Weights of a small masked image model: activation squared_relu, batches of 128.
Rows from block 7, named by matrix and row number. Rows with one number belong to one attention dimension. Each number is 200 + 20 x the weight over the matrix's rms, rounded and kept within 0 to 999. All counts start at 0.
# q: window attention query, key and value (stacked) (model.blocks.7.attn.qkv.weight, 288x96, the q third), inputs 0-95
# k: window attention query, key and value (stacked) (model.blocks.7.attn.qkv.weight, 288x96, the k third), inputs 0-95
q.76,245,190,218,182,200,186,223,172,215,217,175,192,258,196,217,201,209,180,202,204,178,228,222,198,236,216,187,214,179,235,188,210,150,255,226,240,195,198,196,149,183,202,209,221,185,207,195,211,161,171,179,194,191,209,189,191,173,183,226,231,164,197,174,165,251,194,197,207,207,228,188,219,204,185,154,221,215,202,219,186,156,184,207,235,191,193,215,174,189,189,193,186,225,208,220,204
k.76,188,197,216,210,181,151,245,181,211,166,208,207,232,213,199,160,183,189,220,211,156,266,210,235,225,168,194,239,221,192,172,181,233,200,246,209,201,187,199,174,152,219,185,187,189,235,232,226,183,206,157,185,220,255,243,177,202,225,209,208,212,168,208,187,206,231,178,193,210,237,189,221,156,215,173,220,230,193,177,130,192,221,169,181,173,218,198,195,197,201,199,173,196,183,214,227
q.77,194,179,204,184,198,210,211,171,182,183,185,195,207,247,259,229,211,235,200,196,172,199,215,207,189,201,224,230,190,210,248,199,172,204,222,226,206,218,197,215,163,206,191,230,188,182,190,216,192,187,186,222,217,180,194,224,216,191,215,181,174,229,193,146,200,204,192,165,188,178,220,231,227,161,190,205,194,175,181,185,212,234,170,223,210,211,210,242,212,247,205,207,201,184,222,209
k.77,179,185,186,215,225,166,227,182,183,170,160,191,218,218,215,174,196,234,206,220,194,174,209,229,224,181,228,234,216,182,203,215,194,205,200,190,181,196,179,178,168,208,221,229,183,187,169,187,194,205,187,203,205,206,192,220,208,227,202,191,194,205,212,181,194,195,160,203,198,204,200,209,239,209,174,220,242,195,190,179,181,185,191,164,213,193,179,224,228,220,222,180,228,172,186,215
q.78,206,187,210,232,211,181,241,213,231,228,187,157,209,196,234,192,176,177,210,211,194,219,162,162,229,150,201,202,219,254,223,210,195,161,257,224,199,197,194,180,145,165,179,176,192,179,161,212,168,202,194,230,227,161,209,175,242,195,194,194,193,219,206,177,209,197,210,238,227,194,223,232,200,198,207,183,200,193,252,208,211,225,231,208,198,220,219,223,213,231,183,211,228,178,241,233
k.78,194,181,234,205,239,184,219,163,171,177,229,179,193,179,264,181,194,236,205,207,249,228,217,158,220,169,223,201,173,213,173,227,199,137,240,204,193,228,214,198,196,191,174,209,178,204,166,234,195,236,201,181,225,177,197,143,201,196,207,195,190,217,198,176,200,206,156,202,221,217,187,190,202,240,175,179,179,198,209,210,190,205,218,185,187,230,205,193,194,214,209,223,165,207,186,196
q.79,203,232,235,218,195,224,210,232,201,186,180,187,222,222,190,207,211,197,167,220,168,208,227,185,257,190,182,173,179,238,202,212,224,222,206,217,208,176,207,222,195,226,181,213,180,254,198,194,161,242,208,176,242,213,198,167,199,191,190,236,203,169,178,169,222,245,206,193,189,227,255,207,188,191,202,175,221,232,246,194,154,202,155,189,179,194,184,172,209,242,206,190,217,187,164,201
k.79,221,230,213,201,181,192,236,232,186,220,206,157,207,230,203,183,249,240,197,199,188,191,206,216,211,208,172,209,205,154,149,166,189,215,206,212,201,209,194,226,200,197,193,225,195,208,220,211,176,212,216,186,202,235,217,235,175,214,199,232,210,213,201,226,187,160,196,209,207,219,178,220,178,167,195,172,168,266,221,193,160,230,167,154,191,211,189,167,162,256,220,225,211,227,161,228
q.80,193,174,161,180,219,174,203,204,205,224,216,194,192,216,223,197,212,190,207,208,195,204,217,198,212,197,206,213,227,201,186,230,193,197,225,202,218,225,184,190,231,184,209,188,212,194,207,207,177,198,182,189,188,160,198,197,223,148,205,200,189,215,224,217,211,214,203,200,179,230,176,174,184,206,224,193,194,197,222,219,179,204,171,191,207,194,179,187,197,226,175,191,186,203,219,189
k.80,202,184,204,193,216,194,229,224,220,206,200,210,208,200,213,205,200,197,231,194,179,197,221,205,180,193,205,180,206,169,209,209,160,213,230,206,216,235,206,183,169,187,219,216,187,203,208,237,205,221,208,234,216,221,177,185,189,199,176,192,187,181,187,182,188,207,215,185,168,218,225,225,237,199,194,195,196,162,178,184,202,188,208,189,245,201,176,187,202,168,175,177,204,230,236,211
q.81,218,205,208,188,189,198,182,195,178,168,184,172,195,194,193,215,188,193,182,203,206,218,185,191,230,195,210,233,179,187,148,174,170,218,201,181,197,184,243,184,206,238,234,252,189,195,225,201,208,180,173,195,216,225,191,203,216,227,189,207,147,219,220,200,188,192,180,203,208,205,206,220,181,178,209,200,210,206,195,220,201,237,220,216,224,190,188,193,226,213,216,190,195,218,213,172
k.81,173,195,174,220,180,197,204,178,161,198,185,193,196,199,201,207,214,202,177,199,150,249,186,205,195,227,195,186,198,224,193,196,210,204,177,206,200,188,209,170,178,202,185,225,231,206,229,204,221,210,204,195,223,261,208,204,173,190,191,212,221,202,196,206,200,213,223,210,171,192,225,172,190,177,208,234,219,192,219,188,182,164,178,204,172,227,198,225,194,216,194,182,210,182,223,204
q.82,195,239,203,177,219,205,174,210,182,179,236,221,180,218,203,194,180,200,218,180,195,180,199,238,181,199,195,167,196,207,187,213,200,165,217,196,174,218,180,198,207,188,214,177,193,191,152,218,209,235,181,215,207,170,212,230,199,171,197,196,209,221,180,183,214,189,234,210,191,194,209,198,218,218,143,216,165,188,203,213,236,181,191,200,186,198,193,182,184,177,194,221,168,169,174,173
k.82,198,202,203,180,232,180,229,201,210,204,219,193,196,207,184,202,227,222,221,211,215,222,227,173,195,179,211,239,189,215,163,208,209,169,227,222,168,199,160,192,239,182,216,201,234,162,223,204,163,215,155,202,161,194,213,237,164,200,212,201,191,187,219,193,219,221,206,189,201,217,194,206,190,211,197,174,200,181,222,221,164,207,213,230,195,163,218,223,190,179,195,196,212,164,199,235
q.83,235,183,187,208,200,184,245,210,211,211,190,216,187,221,180,166,197,202,201,217,191,188,168,204,205,206,171,205,175,194,186,236,195,227,245,215,187,186,222,226,203,182,206,227,233,200,207,200,224,205,206,194,200,206,232,159,198,183,174,211,190,190,169,241,178,197,183,176,194,200,197,201,203,198,210,191,195,196,218,192,187,222,189,169,224,192,217,183,179,212,189,154,183,217,186,212
k.83,167,165,230,208,224,188,222,191,207,215,219,159,186,186,198,227,208,233,224,179,198,204,165,177,133,250,200,224,216,215,181,160,174,197,204,200,207,190,213,199,231,176,145,224,199,206,181,198,225,232,207,201,197,194,141,220,204,173,184,231,231,182,220,208,191,226,191,223,206,196,239,210,219,177,205,222,211,217,190,157,209,195,182,201,197,229,206,210,186,223,190,210,207,221,171,201
q.84,196,220,186,222,197,214,188,199,192,187,211,198,186,200,213,195,215,206,216,205,197,208,217,192,215,198,221,155,233,196,192,198,216,225,186,215,186,205,207,193,161,177,175,169,213,204,191,212,206,185,203,219,205,232,214,194,198,192,213,212,211,223,188,176,210,210,219,201,211,205,214,169,193,222,186,205,194,194,183,202,185,179,190,201,201,182,166,204,198,201,195,208,206,153,201,176
k.84,214,181,216,199,159,222,243,221,199,215,205,178,191,179,165,228,213,212,186,178,239,194,213,222,232,195,196,253,165,188,195,215,165,232,200,211,178,170,179,214,236,215,251,215,176,186,175,218,213,188,194,219,202,193,218,171,179,220,210,194,193,223,195,213,219,210,201,209,216,191,193,174,236,211,223,191,225,146,202,197,192,141,188,222,193,189,219,174,178,221,229,196,243,212,198,212
q.85,189,166,180,202,154,193,232,186,220,180,195,177,186,159,206,188,214,197,183,192,204,216,236,219,192,187,216,192,179,190,205,217,224,210,183,200,162,171,242,231,223,193,186,237,208,219,237,181,190,200,160,188,191,209,195,190,211,204,191,194,184,221,198,213,166,211,157,223,206,197,161,173,168,174,213,170,171,215,201,212,215,213,207,193,175,190,204,190,221,198,189,179,200,184,201,201
k.85,193,155,215,207,193,246,207,172,193,200,187,191,222,135,167,195,215,206,174,190,228,224,190,208,218,253,221,211,216,192,192,175,183,200,166,207,187,168,202,213,170,196,183,200,186,190,215,235,239,186,224,188,206,206,190,194,245,184,214,192,204,171,191,178,193,224,199,200,201,200,230,177,154,213,202,184,215,220,203,223,216,223,178,188,226,212,199,221,196,197,200,183,195,204,163,175
q.86,190,200,192,208,196,183,183,190,192,216,175,202,223,218,187,221,201,210,200,209,190,192,198,217,190,196,183,215,202,226,209,214,207,195,237,228,176,195,201,216,185,191,189,190,230,215,213,195,220,198,202,199,192,199,189,219,215,191,188,197,215,173,172,209,186,223,208,186,177,221,218,189,218,201,209,209,218,204,220,186,180,204,212,216,211,200,173,209,175,211,210,187,209,214,194,182
k.86,218,206,199,209,218,165,195,192,187,189,200,185,217,177,220,180,165,204,201,225,185,185,240,228,165,170,182,189,200,186,205,234,191,231,199,186,215,181,192,197,222,174,225,221,183,202,159,221,163,203,216,178,208,204,175,218,225,177,197,206,212,221,190,226,176,210,214,204,198,184,190,178,199,215,187,214,209,222,188,166,223,169,180,195,211,203,210,197,197,210,187,187,214,210,185,211
q.87,185,201,183,196,226,180,196,198,210,182,206,165,199,170,213,192,204,202,213,179,218,166,231,190,194,211,188,205,218,219,194,213,204,199,214,201,198,224,183,186,223,224,200,191,216,186,228,202,218,202,191,173,207,224,227,193,200,176,190,171,214,179,206,215,177,215,212,223,180,195,209,209,184,236,162,202,192,213,174,191,220,197,202,198,200,235,163,235,173,201,218,243,215,157,203,184
k.87,217,185,153,171,195,196,193,186,211,211,215,202,221,210,176,231,198,168,186,184,226,227,182,193,245,163,227,157,180,252,210,197,186,175,202,187,217,184,179,203,207,194,216,205,225,204,194,191,178,168,254,225,224,153,151,165,185,226,215,174,193,206,184,227,223,190,190,183,172,172,162,212,175,184,229,203,170,163,201,211,232,222,224,223,190,189,232,212,203,188,197,172,180,193,202,205
q.88,173,195,213,198,182,222,191,227,225,192,186,224,172,173,217,187,208,175,216,190,213,197,230,180,219,209,182,219,200,169,198,195,205,163,178,205,216,225,194,212,206,168,162,211,218,195,184,192,223,203,201,169,199,198,214,198,211,209,209,208,182,194,215,220,189,198,211,204,204,242,234,188,180,191,203,194,212,192,212,226,224,191,186,185,207,200,219,208,219,172,193,217,178,207,231,188
k.88,188,218,190,182,166,225,195,186,197,226,217,222,228,233,192,167,207,197,211,159,209,149,198,165,214,207,205,184,203,181,209,203,213,188,163,201,169,175,182,190,224,199,164,234,202,208,221,195,197,218,221,212,194,192,166,210,190,206,175,192,202,183,179,171,209,193,243,212,191,224,202,197,210,178,208,194,196,153,192,229,194,203,166,217,212,201,182,194,212,204,161,178,193,206,206,217
q.89,211,195,203,216,217,217,211,207,225,206,218,201,204,186,215,202,208,225,240,171,200,188,243,196,204,217,185,167,232,184,216,182,196,163,174,204,188,188,188,229,188,166,202,176,217,195,187,199,197,200,199,201,208,198,221,189,212,243,231,208,202,195,220,214,206,203,198,200,221,192,163,176,194,241,187,214,196,185,180,198,209,205,204,223,217,194,214,174,216,171,161,215,238,179,178,200
k.89,195,193,157,159,177,203,191,189,219,186,209,206,208,168,209,170,217,203,189,226,173,176,198,211,187,204,217,201,205,180,229,192,172,163,178,200,209,191,243,209,210,196,220,198,155,184,196,190,201,190,161,215,186,180,204,185,166,186,205,187,201,189,214,173,206,189,170,206,222,217,201,174,201,178,186,185,187,163,211,206,169,187,201,205,198,200,172,199,220,172,202,199,197,222,240,171
q.90,248,218,204,205,192,216,190,218,193,197,209,208,191,210,222,201,178,208,224,198,232,226,198,228,175,211,199,171,215,182,184,190,245,182,181,222,241,223,194,202,212,250,198,186,196,197,144,251,168,169,171,191,203,210,195,199,180,202,213,185,219,227,197,196,212,186,222,231,190,232,228,207,214,206,160,180,206,210,228,246,221,168,279,181,208,156,234,178,208,207,195,208,226,152,218,183
k.90,168,204,167,183,152,204,178,190,220,189,203,169,192,218,181,227,207,218,131,208,261,219,218,196,205,204,191,195,186,197,195,203,191,196,205,198,194,154,162,233,244,162,183,162,189,196,213,212,209,210,223,247,185,198,174,223,184,178,195,159,228,202,164,182,212,236,210,203,218,193,206,147,208,203,199,177,222,233,223,236,190,200,198,227,168,137,212,253,210,221,217,223,248,149,150,205
q.91,179,211,228,205,191,202,208,202,194,185,171,226,222,195,179,223,188,219,196,178,194,218,224,202,192,204,214,233,210,231,177,164,231,200,190,224,194,198,223,203,189,200,186,227,209,218,200,160,202,172,220,188,193,210,190,178,213,235,213,223,214,180,184,214,177,181,184,218,181,193,170,195,196,216,212,192,217,230,202,201,198,203,233,191,195,201,239,204,191,191,184,191,184,207,200,203
k.91,179,178,178,230,186,193,207,208,194,203,170,232,208,224,198,189,201,247,199,165,170,189,205,227,201,223,207,194,216,199,185,164,201,201,165,176,216,173,234,164,202,220,202,182,192,189,208,191,213,227,204,189,195,213,194,196,183,195,164,190,209,218,182,201,217,210,195,208,177,197,212,177,170,184,215,155,214,226,212,235,198,213,222,208,209,219,226,199,210,209,191,210,232,193,143,185
q.92,198,179,209,220,221,198,178,204,224,194,215,217,221,234,178,232,212,199,193,190,203,208,208,192,180,194,187,226,193,197,199,217,215,232,195,193,214,198,173,198,207,164,217,194,192,224,227,180,172,162,201,191,206,166,197,208,181,220,221,201,192,208,207,226,180,225,192,200,174,172,205,237,189,204,234,226,210,202,188,190,183,202,168,196,175,202,211,225,221,189,227,199,212,206,215,225
k.92,217,214,222,158,202,182,209,172,171,204,182,205,184,201,249,195,178,240,192,199,217,214,205,226,216,192,246,216,176,212,167,201,227,208,192,184,212,203,232,212,159,230,199,194,186,208,189,225,193,195,201,224,213,209,199,179,198,206,184,207,244,189,198,213,193,185,195,161,219,191,175,208,224,227,222,188,193,171,189,207,215,200,214,175,213,243,197,171,206,198,186,204,177,179,204,222