Rows from block 8, named by matrix and row number. Rows with one number belong to one attention dimension. Each number is 128 + 24 x the weight over its row's rms, rounded and kept within 0 to 255. All counts start at 0. Numbers have three digits each. After the name is the row's rms in percent of the matrix's.
# q: window attention query, key and value (stacked) (model.blocks.8.attn.qkv.weight, 288x96, the q third), inputs 0-95
# k: window attention query, key and value (stacked) (model.blocks.8.attn.qkv.weight, 288x96, the k third), inputs 0-95
q.26 114:089128124162138128106145133131113122158152111117144108161136141129155112168149098068117113159141120133115139153173143162145112131116126079152101124137103161152168135144164200100163127096117101118142132124132118134133146128126132127161132157120104136127127131170144140198124079114162106147
k.26 122:148119129132159100116111147097081113125119148178117109091150098097103085160116148107122138144068145104107109151143116155148117152115109128152120154162144155104150169140149110119145138108164093160097128118109118136143167126144143131088093097155190136105159107121115143107132150131113139157
q.27 106:124117100126125139157135135146114157120111136168121151107114167154085095144199129128110142130157161142107125151140123123117152134126148147114103123137121153123114123107095147097156129109166068138151117131071141103118125117186108147150140152129077162099149108107088132086092147103117123115
k.27 116:133091112070089110151130082086134117134148105097129114138086135148107153138090185139125085144133123150122164132145102142104110175157113117105156146155153152115136119130112125087097115116140117113137091169105105112175094096137119142126121118143131131085112125154124144164140122133135112087
q.28 099:111129176121157160114159122130128131136099129099133118119147184130141113129097128146113121093162163135172103170169125120126083118138158114148115111142148112138140129138098143121080107131156170103130111113115180101161115118150143168153147116117145153108120123120133133081158137108176183149
k.28 106:109145165127135125085145163131093117110137135106149147121108141124143157165099088130141149119125138162132128157161127087147145127151156121087158156144137117119138154137086142126113108135143157163135115125130106100174136091124103085080141092063139154116124097119073123122131104159118153164
q.29 098:132141168141097151125177151109148100143128131103123098140105131095133144134091120096096127169155114143097170134110121113097109146110157191181130129104130100115106134106142136099145153167108120110167134155173075133116125165103133094125084139098124129133107093132124136138120116142139096106
k.29 108:088148073142151139121118173094105154151133120126090156142151190132141119113114120115075125100106102090140180125144137148159138106074127094132117114110160142104128103093141104148136098124102120119105145111096109135136105120123116172123137171167123146124158104140131112113160107138103109132
q.30 114:096142094152124102101130122122112076141144155117115102125106107096146153116115143125144104128102120115143145125117069160119160097149137100137160135157178185144151120128112120134132135133159181128135159135094123107153137080096096084168111178112145100138137170103120119149137123142119115113
k.30 105:176122136164125132169169150164167126125129095161156096124122121115109145082177114120119090143138143072109084107140131124150092117130155170153143099113078115129140119133127123109148148121120072121117135119127146142159135145132162113117141133133126114124099126112128163067108109144114151166
q.31 103:120124106124145139148103156146098153122146136103118119143149107149148084125170109100115120138139107203144122105101140104108151108105136103146151127094149118077165100145141105180116133107124152111129106112145107087134148179163142118116120091168110130111122123149146117145127055118109130116
k.31 103:119128099145160153139101081137090128156125105098154110116122125136142101143175128142134140075110103185158165134120070110136094113122120115134097153102112148127115074153114130117131128132136170084129125119139114084105111140124151111096142094155098118156163088131098165145107143127131136135
q.32 101:128146139134099115118138138159146137144118193127127145104125104140117112112150122090098144129135134154137107107157135119086120138171148165116085136105139139137126174138145127120122105137185173131152112139097137065147134096170135111184122151104127119131158088152097138087128151099157146113
k.32 095:101129109123168136120133109103083116120134118148165140126140161150120106126183120122123102115175123153104127131137121129107168144118117131153105167165160148101086096116125140102116144139190138150084150142124110149114113119143133110092168099128082122136186097146108156159148139153096105133
q.33 086:108098145154147100097132165080144093118122138130110070146115130169128095099091139131089111144156114122127131148116125164171145131143142103106094120131146133104132090176115140129147105143142198135114101103140114134148133157112133128119166149170134132100135133094144130100165176101111122137
k.33 087:115125137110125157151129148144100093162153162143119106146122136139135094128131139118120142141144160101129110139117191152175154152121154141148124101160100131146157127128148184126118059114111132145151143136127113131135137167139184051117103115088112126118163113148149110144139145124171141125
q.34 089:135154131096146108069093088176152143122110114161090166090165130105135111122153127061131085137118147122155146140127133096159146093117133129127116106137158138131080153122129146120158153089163104117120098124160134130127116157163161141144139146114143156128127109150090137105158115149115108150
k.34 081:130125155083122128116147098149148122114155133104139140146202078165122145099158151087121125141072148170140107128143129127180136120154111139125119161110157166129177108122141130104138126121134124131127124094138096127092152114148124141120135073120125136122151100094117132115125083099171111155
q.35 088:120130132135141084150111130130167105096148082100145114124152084140126143147155134082120116137156129115135154100122113072132110135130166184120135103126127125126095100092121145153173120133120117121197098150138154129162091114162115146136117101141080138083106111111097118127118129156160116129
k.35 094:129154117128100140096157159103130124105141134110140125177132098131106124124117119091144082080093111126146124121153131140157195083098192102152150140096136097148124116105165121167146158148101170113094117093143082103168150133119110140126119146116138117126137127126148134104126106136112140105
q.36 083:135133112158106095149155126139110134122088133117139123115168105125135103134132126158127135129148103152116114096167144103121131150115152133128112116148106151138084134126094097120124151104084136130180188122132148136192127140131065175154111108107169164122111124084130139161132127151132136076
k.36 084:109152108141125151168154110140144174085096132114158116086109101143143143126128109137137140136136141088151182099121134098115166125099119119158142137109118147114120134144156103151150147136122153192105207133131089117116149119128158145119088126127141169134089115091146130145107116141107130096
q.37 097:124159133146126154117109115118151118146156076156141115154127156145103180090127111114113084098165148098133156066111128137128130155119160162143130121123110084124125138139153136115159112107130150154097115137199145081157116116134175112134106108102127133170124140133138179127145151112131129121
k.37 089:087134129144112111132060137092109114167085113129115102118126120092125114123129166078112145141134131142115146078136153121162127114140123136118140132085131141146168179097134173129125175103141116128161130124150124127161152140149141093125111150085166121112102186131098133151143117118133124164
q.38 098:153108120120177115113124146132122140159157139123154090081131118121122102144111130095089121128111119116107151134110115116069099128149120127121123101102144147137119121121120089115089078118187133142158124149091098124123120123130099150131170116159137157118198103103140106125133132122193133162
k.38 083:118108152128146163119157100091145138171153141152164138134119111108157120128118103191116109178108162123151105133134156113130116154182109152093110187138091105101128126157128119150117095121116166134116136143118096165167112122130133121136161135157138131149164097107162136136176112106112130133
q.39 098:102130090145175124096117151158148155123134111156125136128118148134094160177106122130133165153136113150159127181106123131094139070126151138127114122133145170150125131093137134168097141138112174115116151098093165152119145146089138124104171145147098120138124119171111087145124154098121162122
k.39 087:084071116113110141103177080086149115101148125104151128190136117170148137126154131123148097092144121122152097117139102127119146140095122153143121135169103140137122147117114109080126102135111120128118134142103162109123100143108081123137183143137129081142122113116166123140170156107127153121
q.40 089:103126131155100143174147157149143149127146155104126164176141118143148123121160131112104125107128115123109120121107119140167157099160176106100150138137157103148116097110123106138122115175115121139099170060116143139134135104134121142119163085129092175094122095161139110156140118101119160090
k.40 091:130109118140149141162119095112149116132140139164122110144113116129128126116118103101145115148120063081112156130133133114106152129127151103155141105184131147091130150088146159100126178139155137103106128160148117117120152119132159120210135137162138112128113137177177116147154150148116168125
q.41 085:118128192175084125119125144080119128108141145122140136146129159081159124119117139115149144112175101175158152137122120127137134114127138185122130129144133102137127101137142115176178145154095143110132096107123097131138162100112120156143169162141129108079158155116101101101125148126150144145
k.41 099:121146152116143140127138146105120123106136153188169126134112185160168136127142101158139127109121111116108138121142151111141128121120205130159091106166150117133135090123098118098129130164077133108142128127149119126162135145148129144170115163094165120123107147138161162101142152106089093135
q.42 092:138135151098125139090122152121148137125116116158125126120169078094165142125125086104131175140122159141147152087155099115101103138157158118132109131126108122164102192100146081122110130110189094095144141110096133138079149126162170130154118108093140137126128122138148121139160136128120113141
k.42 093:074152120129145155140099111125143144092124124141156168135147112095104102187168082105179107146070145132130136144133106126137162152139132114100129118122120093105117102108137132150117143123163081090145115152152159161089122101107126153076162127092107123120118126135101138119138109131121118143
q.43 091:093153194106156126129132073170112121117133133172087151153138129101134121157160153164136090163116142123151155128124152088115098129148136130081144184130138125128097127119110107154121116129147121143126129129108111126133166116178111124116140145117115111119071094123139135165143165108157147110
k.43 086:097123133097151136120118106168078170136126118107126129139122113122110111164108124152135166097111104129125080146136135145122131140112158186123142120162129170106123080089141155117159119126139112104131162162099123163123115113144153129156125139096142147084133077156120104152130161154162130181
q.44 090:114081152122176129126124141117088110134102129069184146133150144140110133109102161125111110072138134125128112112152127111164170141171153151163151104149135126140092167178084082101139131135126127142135132098134129117114146160127129115157128150114146142145131134137166094085140150136123152154
k.44 091:122130089105155140123102104110117101158122123135143106125137099114101100121123126143108124146120169098070130146046119124147144121101086158142092154093121130076111146108092146118124135103120090132173123169117152126141157128153126138123098137115128107104074119120137151121123120164150136083
q.45 093:138138136168146143118138124175122190133122149121090106132096145137130131139131106163116114148127164113108072139092111118135120150125131193123153151099133127146112110129129154091128078113144160140129106148149153128127116099160139112113138143157146079178156080115163135181118105147126128123
k.45 096:102116123163138166129103121146082112139089137121079132096126124112101116107137114141105120137175153161125106097142148147089120110108113183128148111134113170103130141111092174100155098125123127156120175090122113155121119091105122103090133115127158133112123111103101122131120071139171158123
q.46 115:101114107132110138133118110085135123088145150122152138124143148149159099089121137102124137129095127115095124109151152178130156139164155091156128144139112126115134154128142158124141197144146136114138102190092114105165134105147141130134107158100179132096120131074115128075100119116103138144
k.46 089:166121105109155130133154123144120169163075095109159134156121121158131125142149123125151102117162126181180137133138123150164152074138122147133136145151145155109133135117095088086119108108120150146082132130090105119110148129105106149143167118122106120112139167155107125118137106184154090131
q.47 102:103161138076163102118108139130147129109148145155104121141170079076128146148083121138135149114139115124122093121128124125077140143133171140116138116143113114074118170089135129109124098127138122152136148120160119143131130111128179115085128152134085152112158133139095095145122144113149136192
k.47 092:098111105141117118122158104106102147164116179140143104108087113106152116181119146114153128092133127129089117169147140139118138114129118092092111119174124110117080137125083113146082101156139121135154112076118145143118115149123102128108143121108089134089170149125062136122133142120110124109
q.48 112:095133120109102078135111109173145108133126124139106147120146116153121150102138124138107180169160140152153109106135115150129141147052132158092123074101144130093077115104156150144147167156161161123153123122136142090141159150112149135141142158123118162132109145113120118119130087131154144120
k.48 110:093131102157134126140118096123099192115152114141118125181099127123114117088129130149128138102117121128180127086140116119123090113099148092127119109159109131149162109099096098105161172126163136135129087169110159150098102120153143169099126143160144117106105141139131177128127167151129133126
q.49 089:141123135111099158106110118126152130125137121161150138172150119083102113101118117097129145121150165099094102146160159128139103142122083118164113162134143117122134105135104112156175136126130076158157138080109162083142128156125118167101169099117111175104098126099152156132149113162124137118
k.49 104:120123070112138082120096121135105098175146133093144174112104139145146110126143118099151131182070095136106113159136089140121102144121126116126139172164145132132142128116132102119139151104164150135138110120117132107121132150093140151134136147078112103121137141130130087184152096172105113147
q.50 091:111108076135139112139133080135120122101139117139113139133152111149125143131142141147145076166110131098120142123133104099144155108181129097122117134111162131201144108140124116125194118151112131168078104086129115124091122103097165102132120122122153145116082132091138100160128122146150128145
k.50 104:178114158130106121137126165143135077118096180151152151142120143128133124118162086090101153144128151116149065148138121085160112164099103124088136083155117117076156147120138104148133117090101124127136147125161149142143135113099124123136137107150124122153168087111133123140145129150158147136
q.51 096:135139085150136105140128141162157113112142127160101107107134118125158128166075132089097102145116113126163155090140119122092110105123169109141162125129161095118116113178116126125126122154136180123144144075111143105112120160143154108128098163081162134131153127132114119136132071111143142169
k.51 098:132155114099135133120150148135128166103134130149148131101089126161091150108060140083078114117159136123153135126150133128120113150133121136157133111104108159154163138171099122120146145130128128155087168086107129125113148104110102172103093132173157158162130134136127167106137138154166147157
q.52 095:125095097118110102147124115120107163141145146122109090163120116111148156144146146139134177124149124145136170155124090194139158113139092125102097149162143154119132148106124144120131099149098093131126119107116162105100152122095161094165112136131101094154113125113131165171095119092179111134
k.52 103:129114139138144089109130124136125142141059134162134088116118133105147126147135179120140108158102129101078117131099114094159141149119121108188096115161091146139158143123117140122154142118105095133160142136159126131111180131170147099115114145148147164155136082083109168132112148133119113128
q.53 111:093163129146161125144110137135151106130157153139134109127142177129144090107128130097140121110130151173140092169135135091140153144135085068146125126092123142141124091088120171135131103132139152150130130149167149128188103186136111118127146134123138096144135116127094109105106142169133085141
k.53 097:122120092119163120146128180146122162170144128173133115149117173148135129149166171133139157103122134150160141138163127166108142141145102125123152144131134111119102086132147167115115131158085148180143154154086163140117148137134140146113135122108154091140156118106065140139121119139106106089
q.54 105:123124144139162139148134119181163160118130171166110153093150113149121105131123154129133127144135149097161132112119127090129116170106106140076114094144132124179130153125085136097116125131115142134132136086111111095146078124185134157128162133130078150167162088118156117119108115115113117143
k.54 101:078119115105089101099153126111112094128124127083125127154157144100144161121132134136119150097142113088147150142123131135138102085126139116085172098114119162139120140130074123109138128112170138153112131156124157103158170109089129168116119128170149146156113097136124100144116166122151139187
q.55 110:114101096117148118133136077107106111118117116141098116101142057101144104161130113158145113117134109123155158127143115167105141124076103130137161131088154116128120130172129153124157146122114179156162113135123114169119149161128148119159110141124173099121100167149111127179150110140124096110
k.55 111:143099126172129141132160181163099146109123130153139130108144096082133103087131116157125147123124131100086090128153126141156148139114131172155136115104151125157160124163111113184177156120174108129104124117119104147104145139113124154146130111172137098151136108135117152098085098141141165119
q.56 097:121112138121120165140155105135119113121128151133169088139103134121117104157127174146128122083100100140119122135112100137126165121141117090112132122066164134175128131148076092125114092145141121114110127131164164127131141107150101166112140121150101087127169100112121105188118168107163110120
k.56 092:176072141131146152110117133108110156149068153153125086141140142146140123138144142134160123116131140059098166117093090150177118161151115136147135113162140118125151132143151127098120152102150102126123150087152143095117161151143122150163155147138119113171123118156119116104105152120114139159
q.57 093:160117086180086104122109107110129139129142114106168114127121123106112132113141134137183138131133107125103135139108134123107103118110114137128113167158112112104130136131133127101135172128094144156129122131172144146069099159104146159145124086159110177162127144135202158130086137148117111104
k.57 106:116078123179122126157109093144122086122127102121144136111113145132096108098156091152144176126110165154104113174113128120112107111158148113107110085127132138133114134116162118130141126162124129097120127140149149114106131155125139137132109118144132105102182127202178078177143115138137120140
q.58 095:172149142166104164112118112076158105101154175149167102125084146118155100121115103155134091116152114142110123139102141150095092127182143131151085132108136107092125103103094136142139151142166106095115144143096096130095152161122149125136117122078109120108118155121147105136139121130118145126
k.58 102:119127127141111163122097106119163111153179126117204102105141177136125151149127119115091110121110117117125147119077149172107119136106123166170115132140127133177125122106142109105132136161077104079127124130126107136113160119099119135143099152110103112157112167163122112096145107106147146124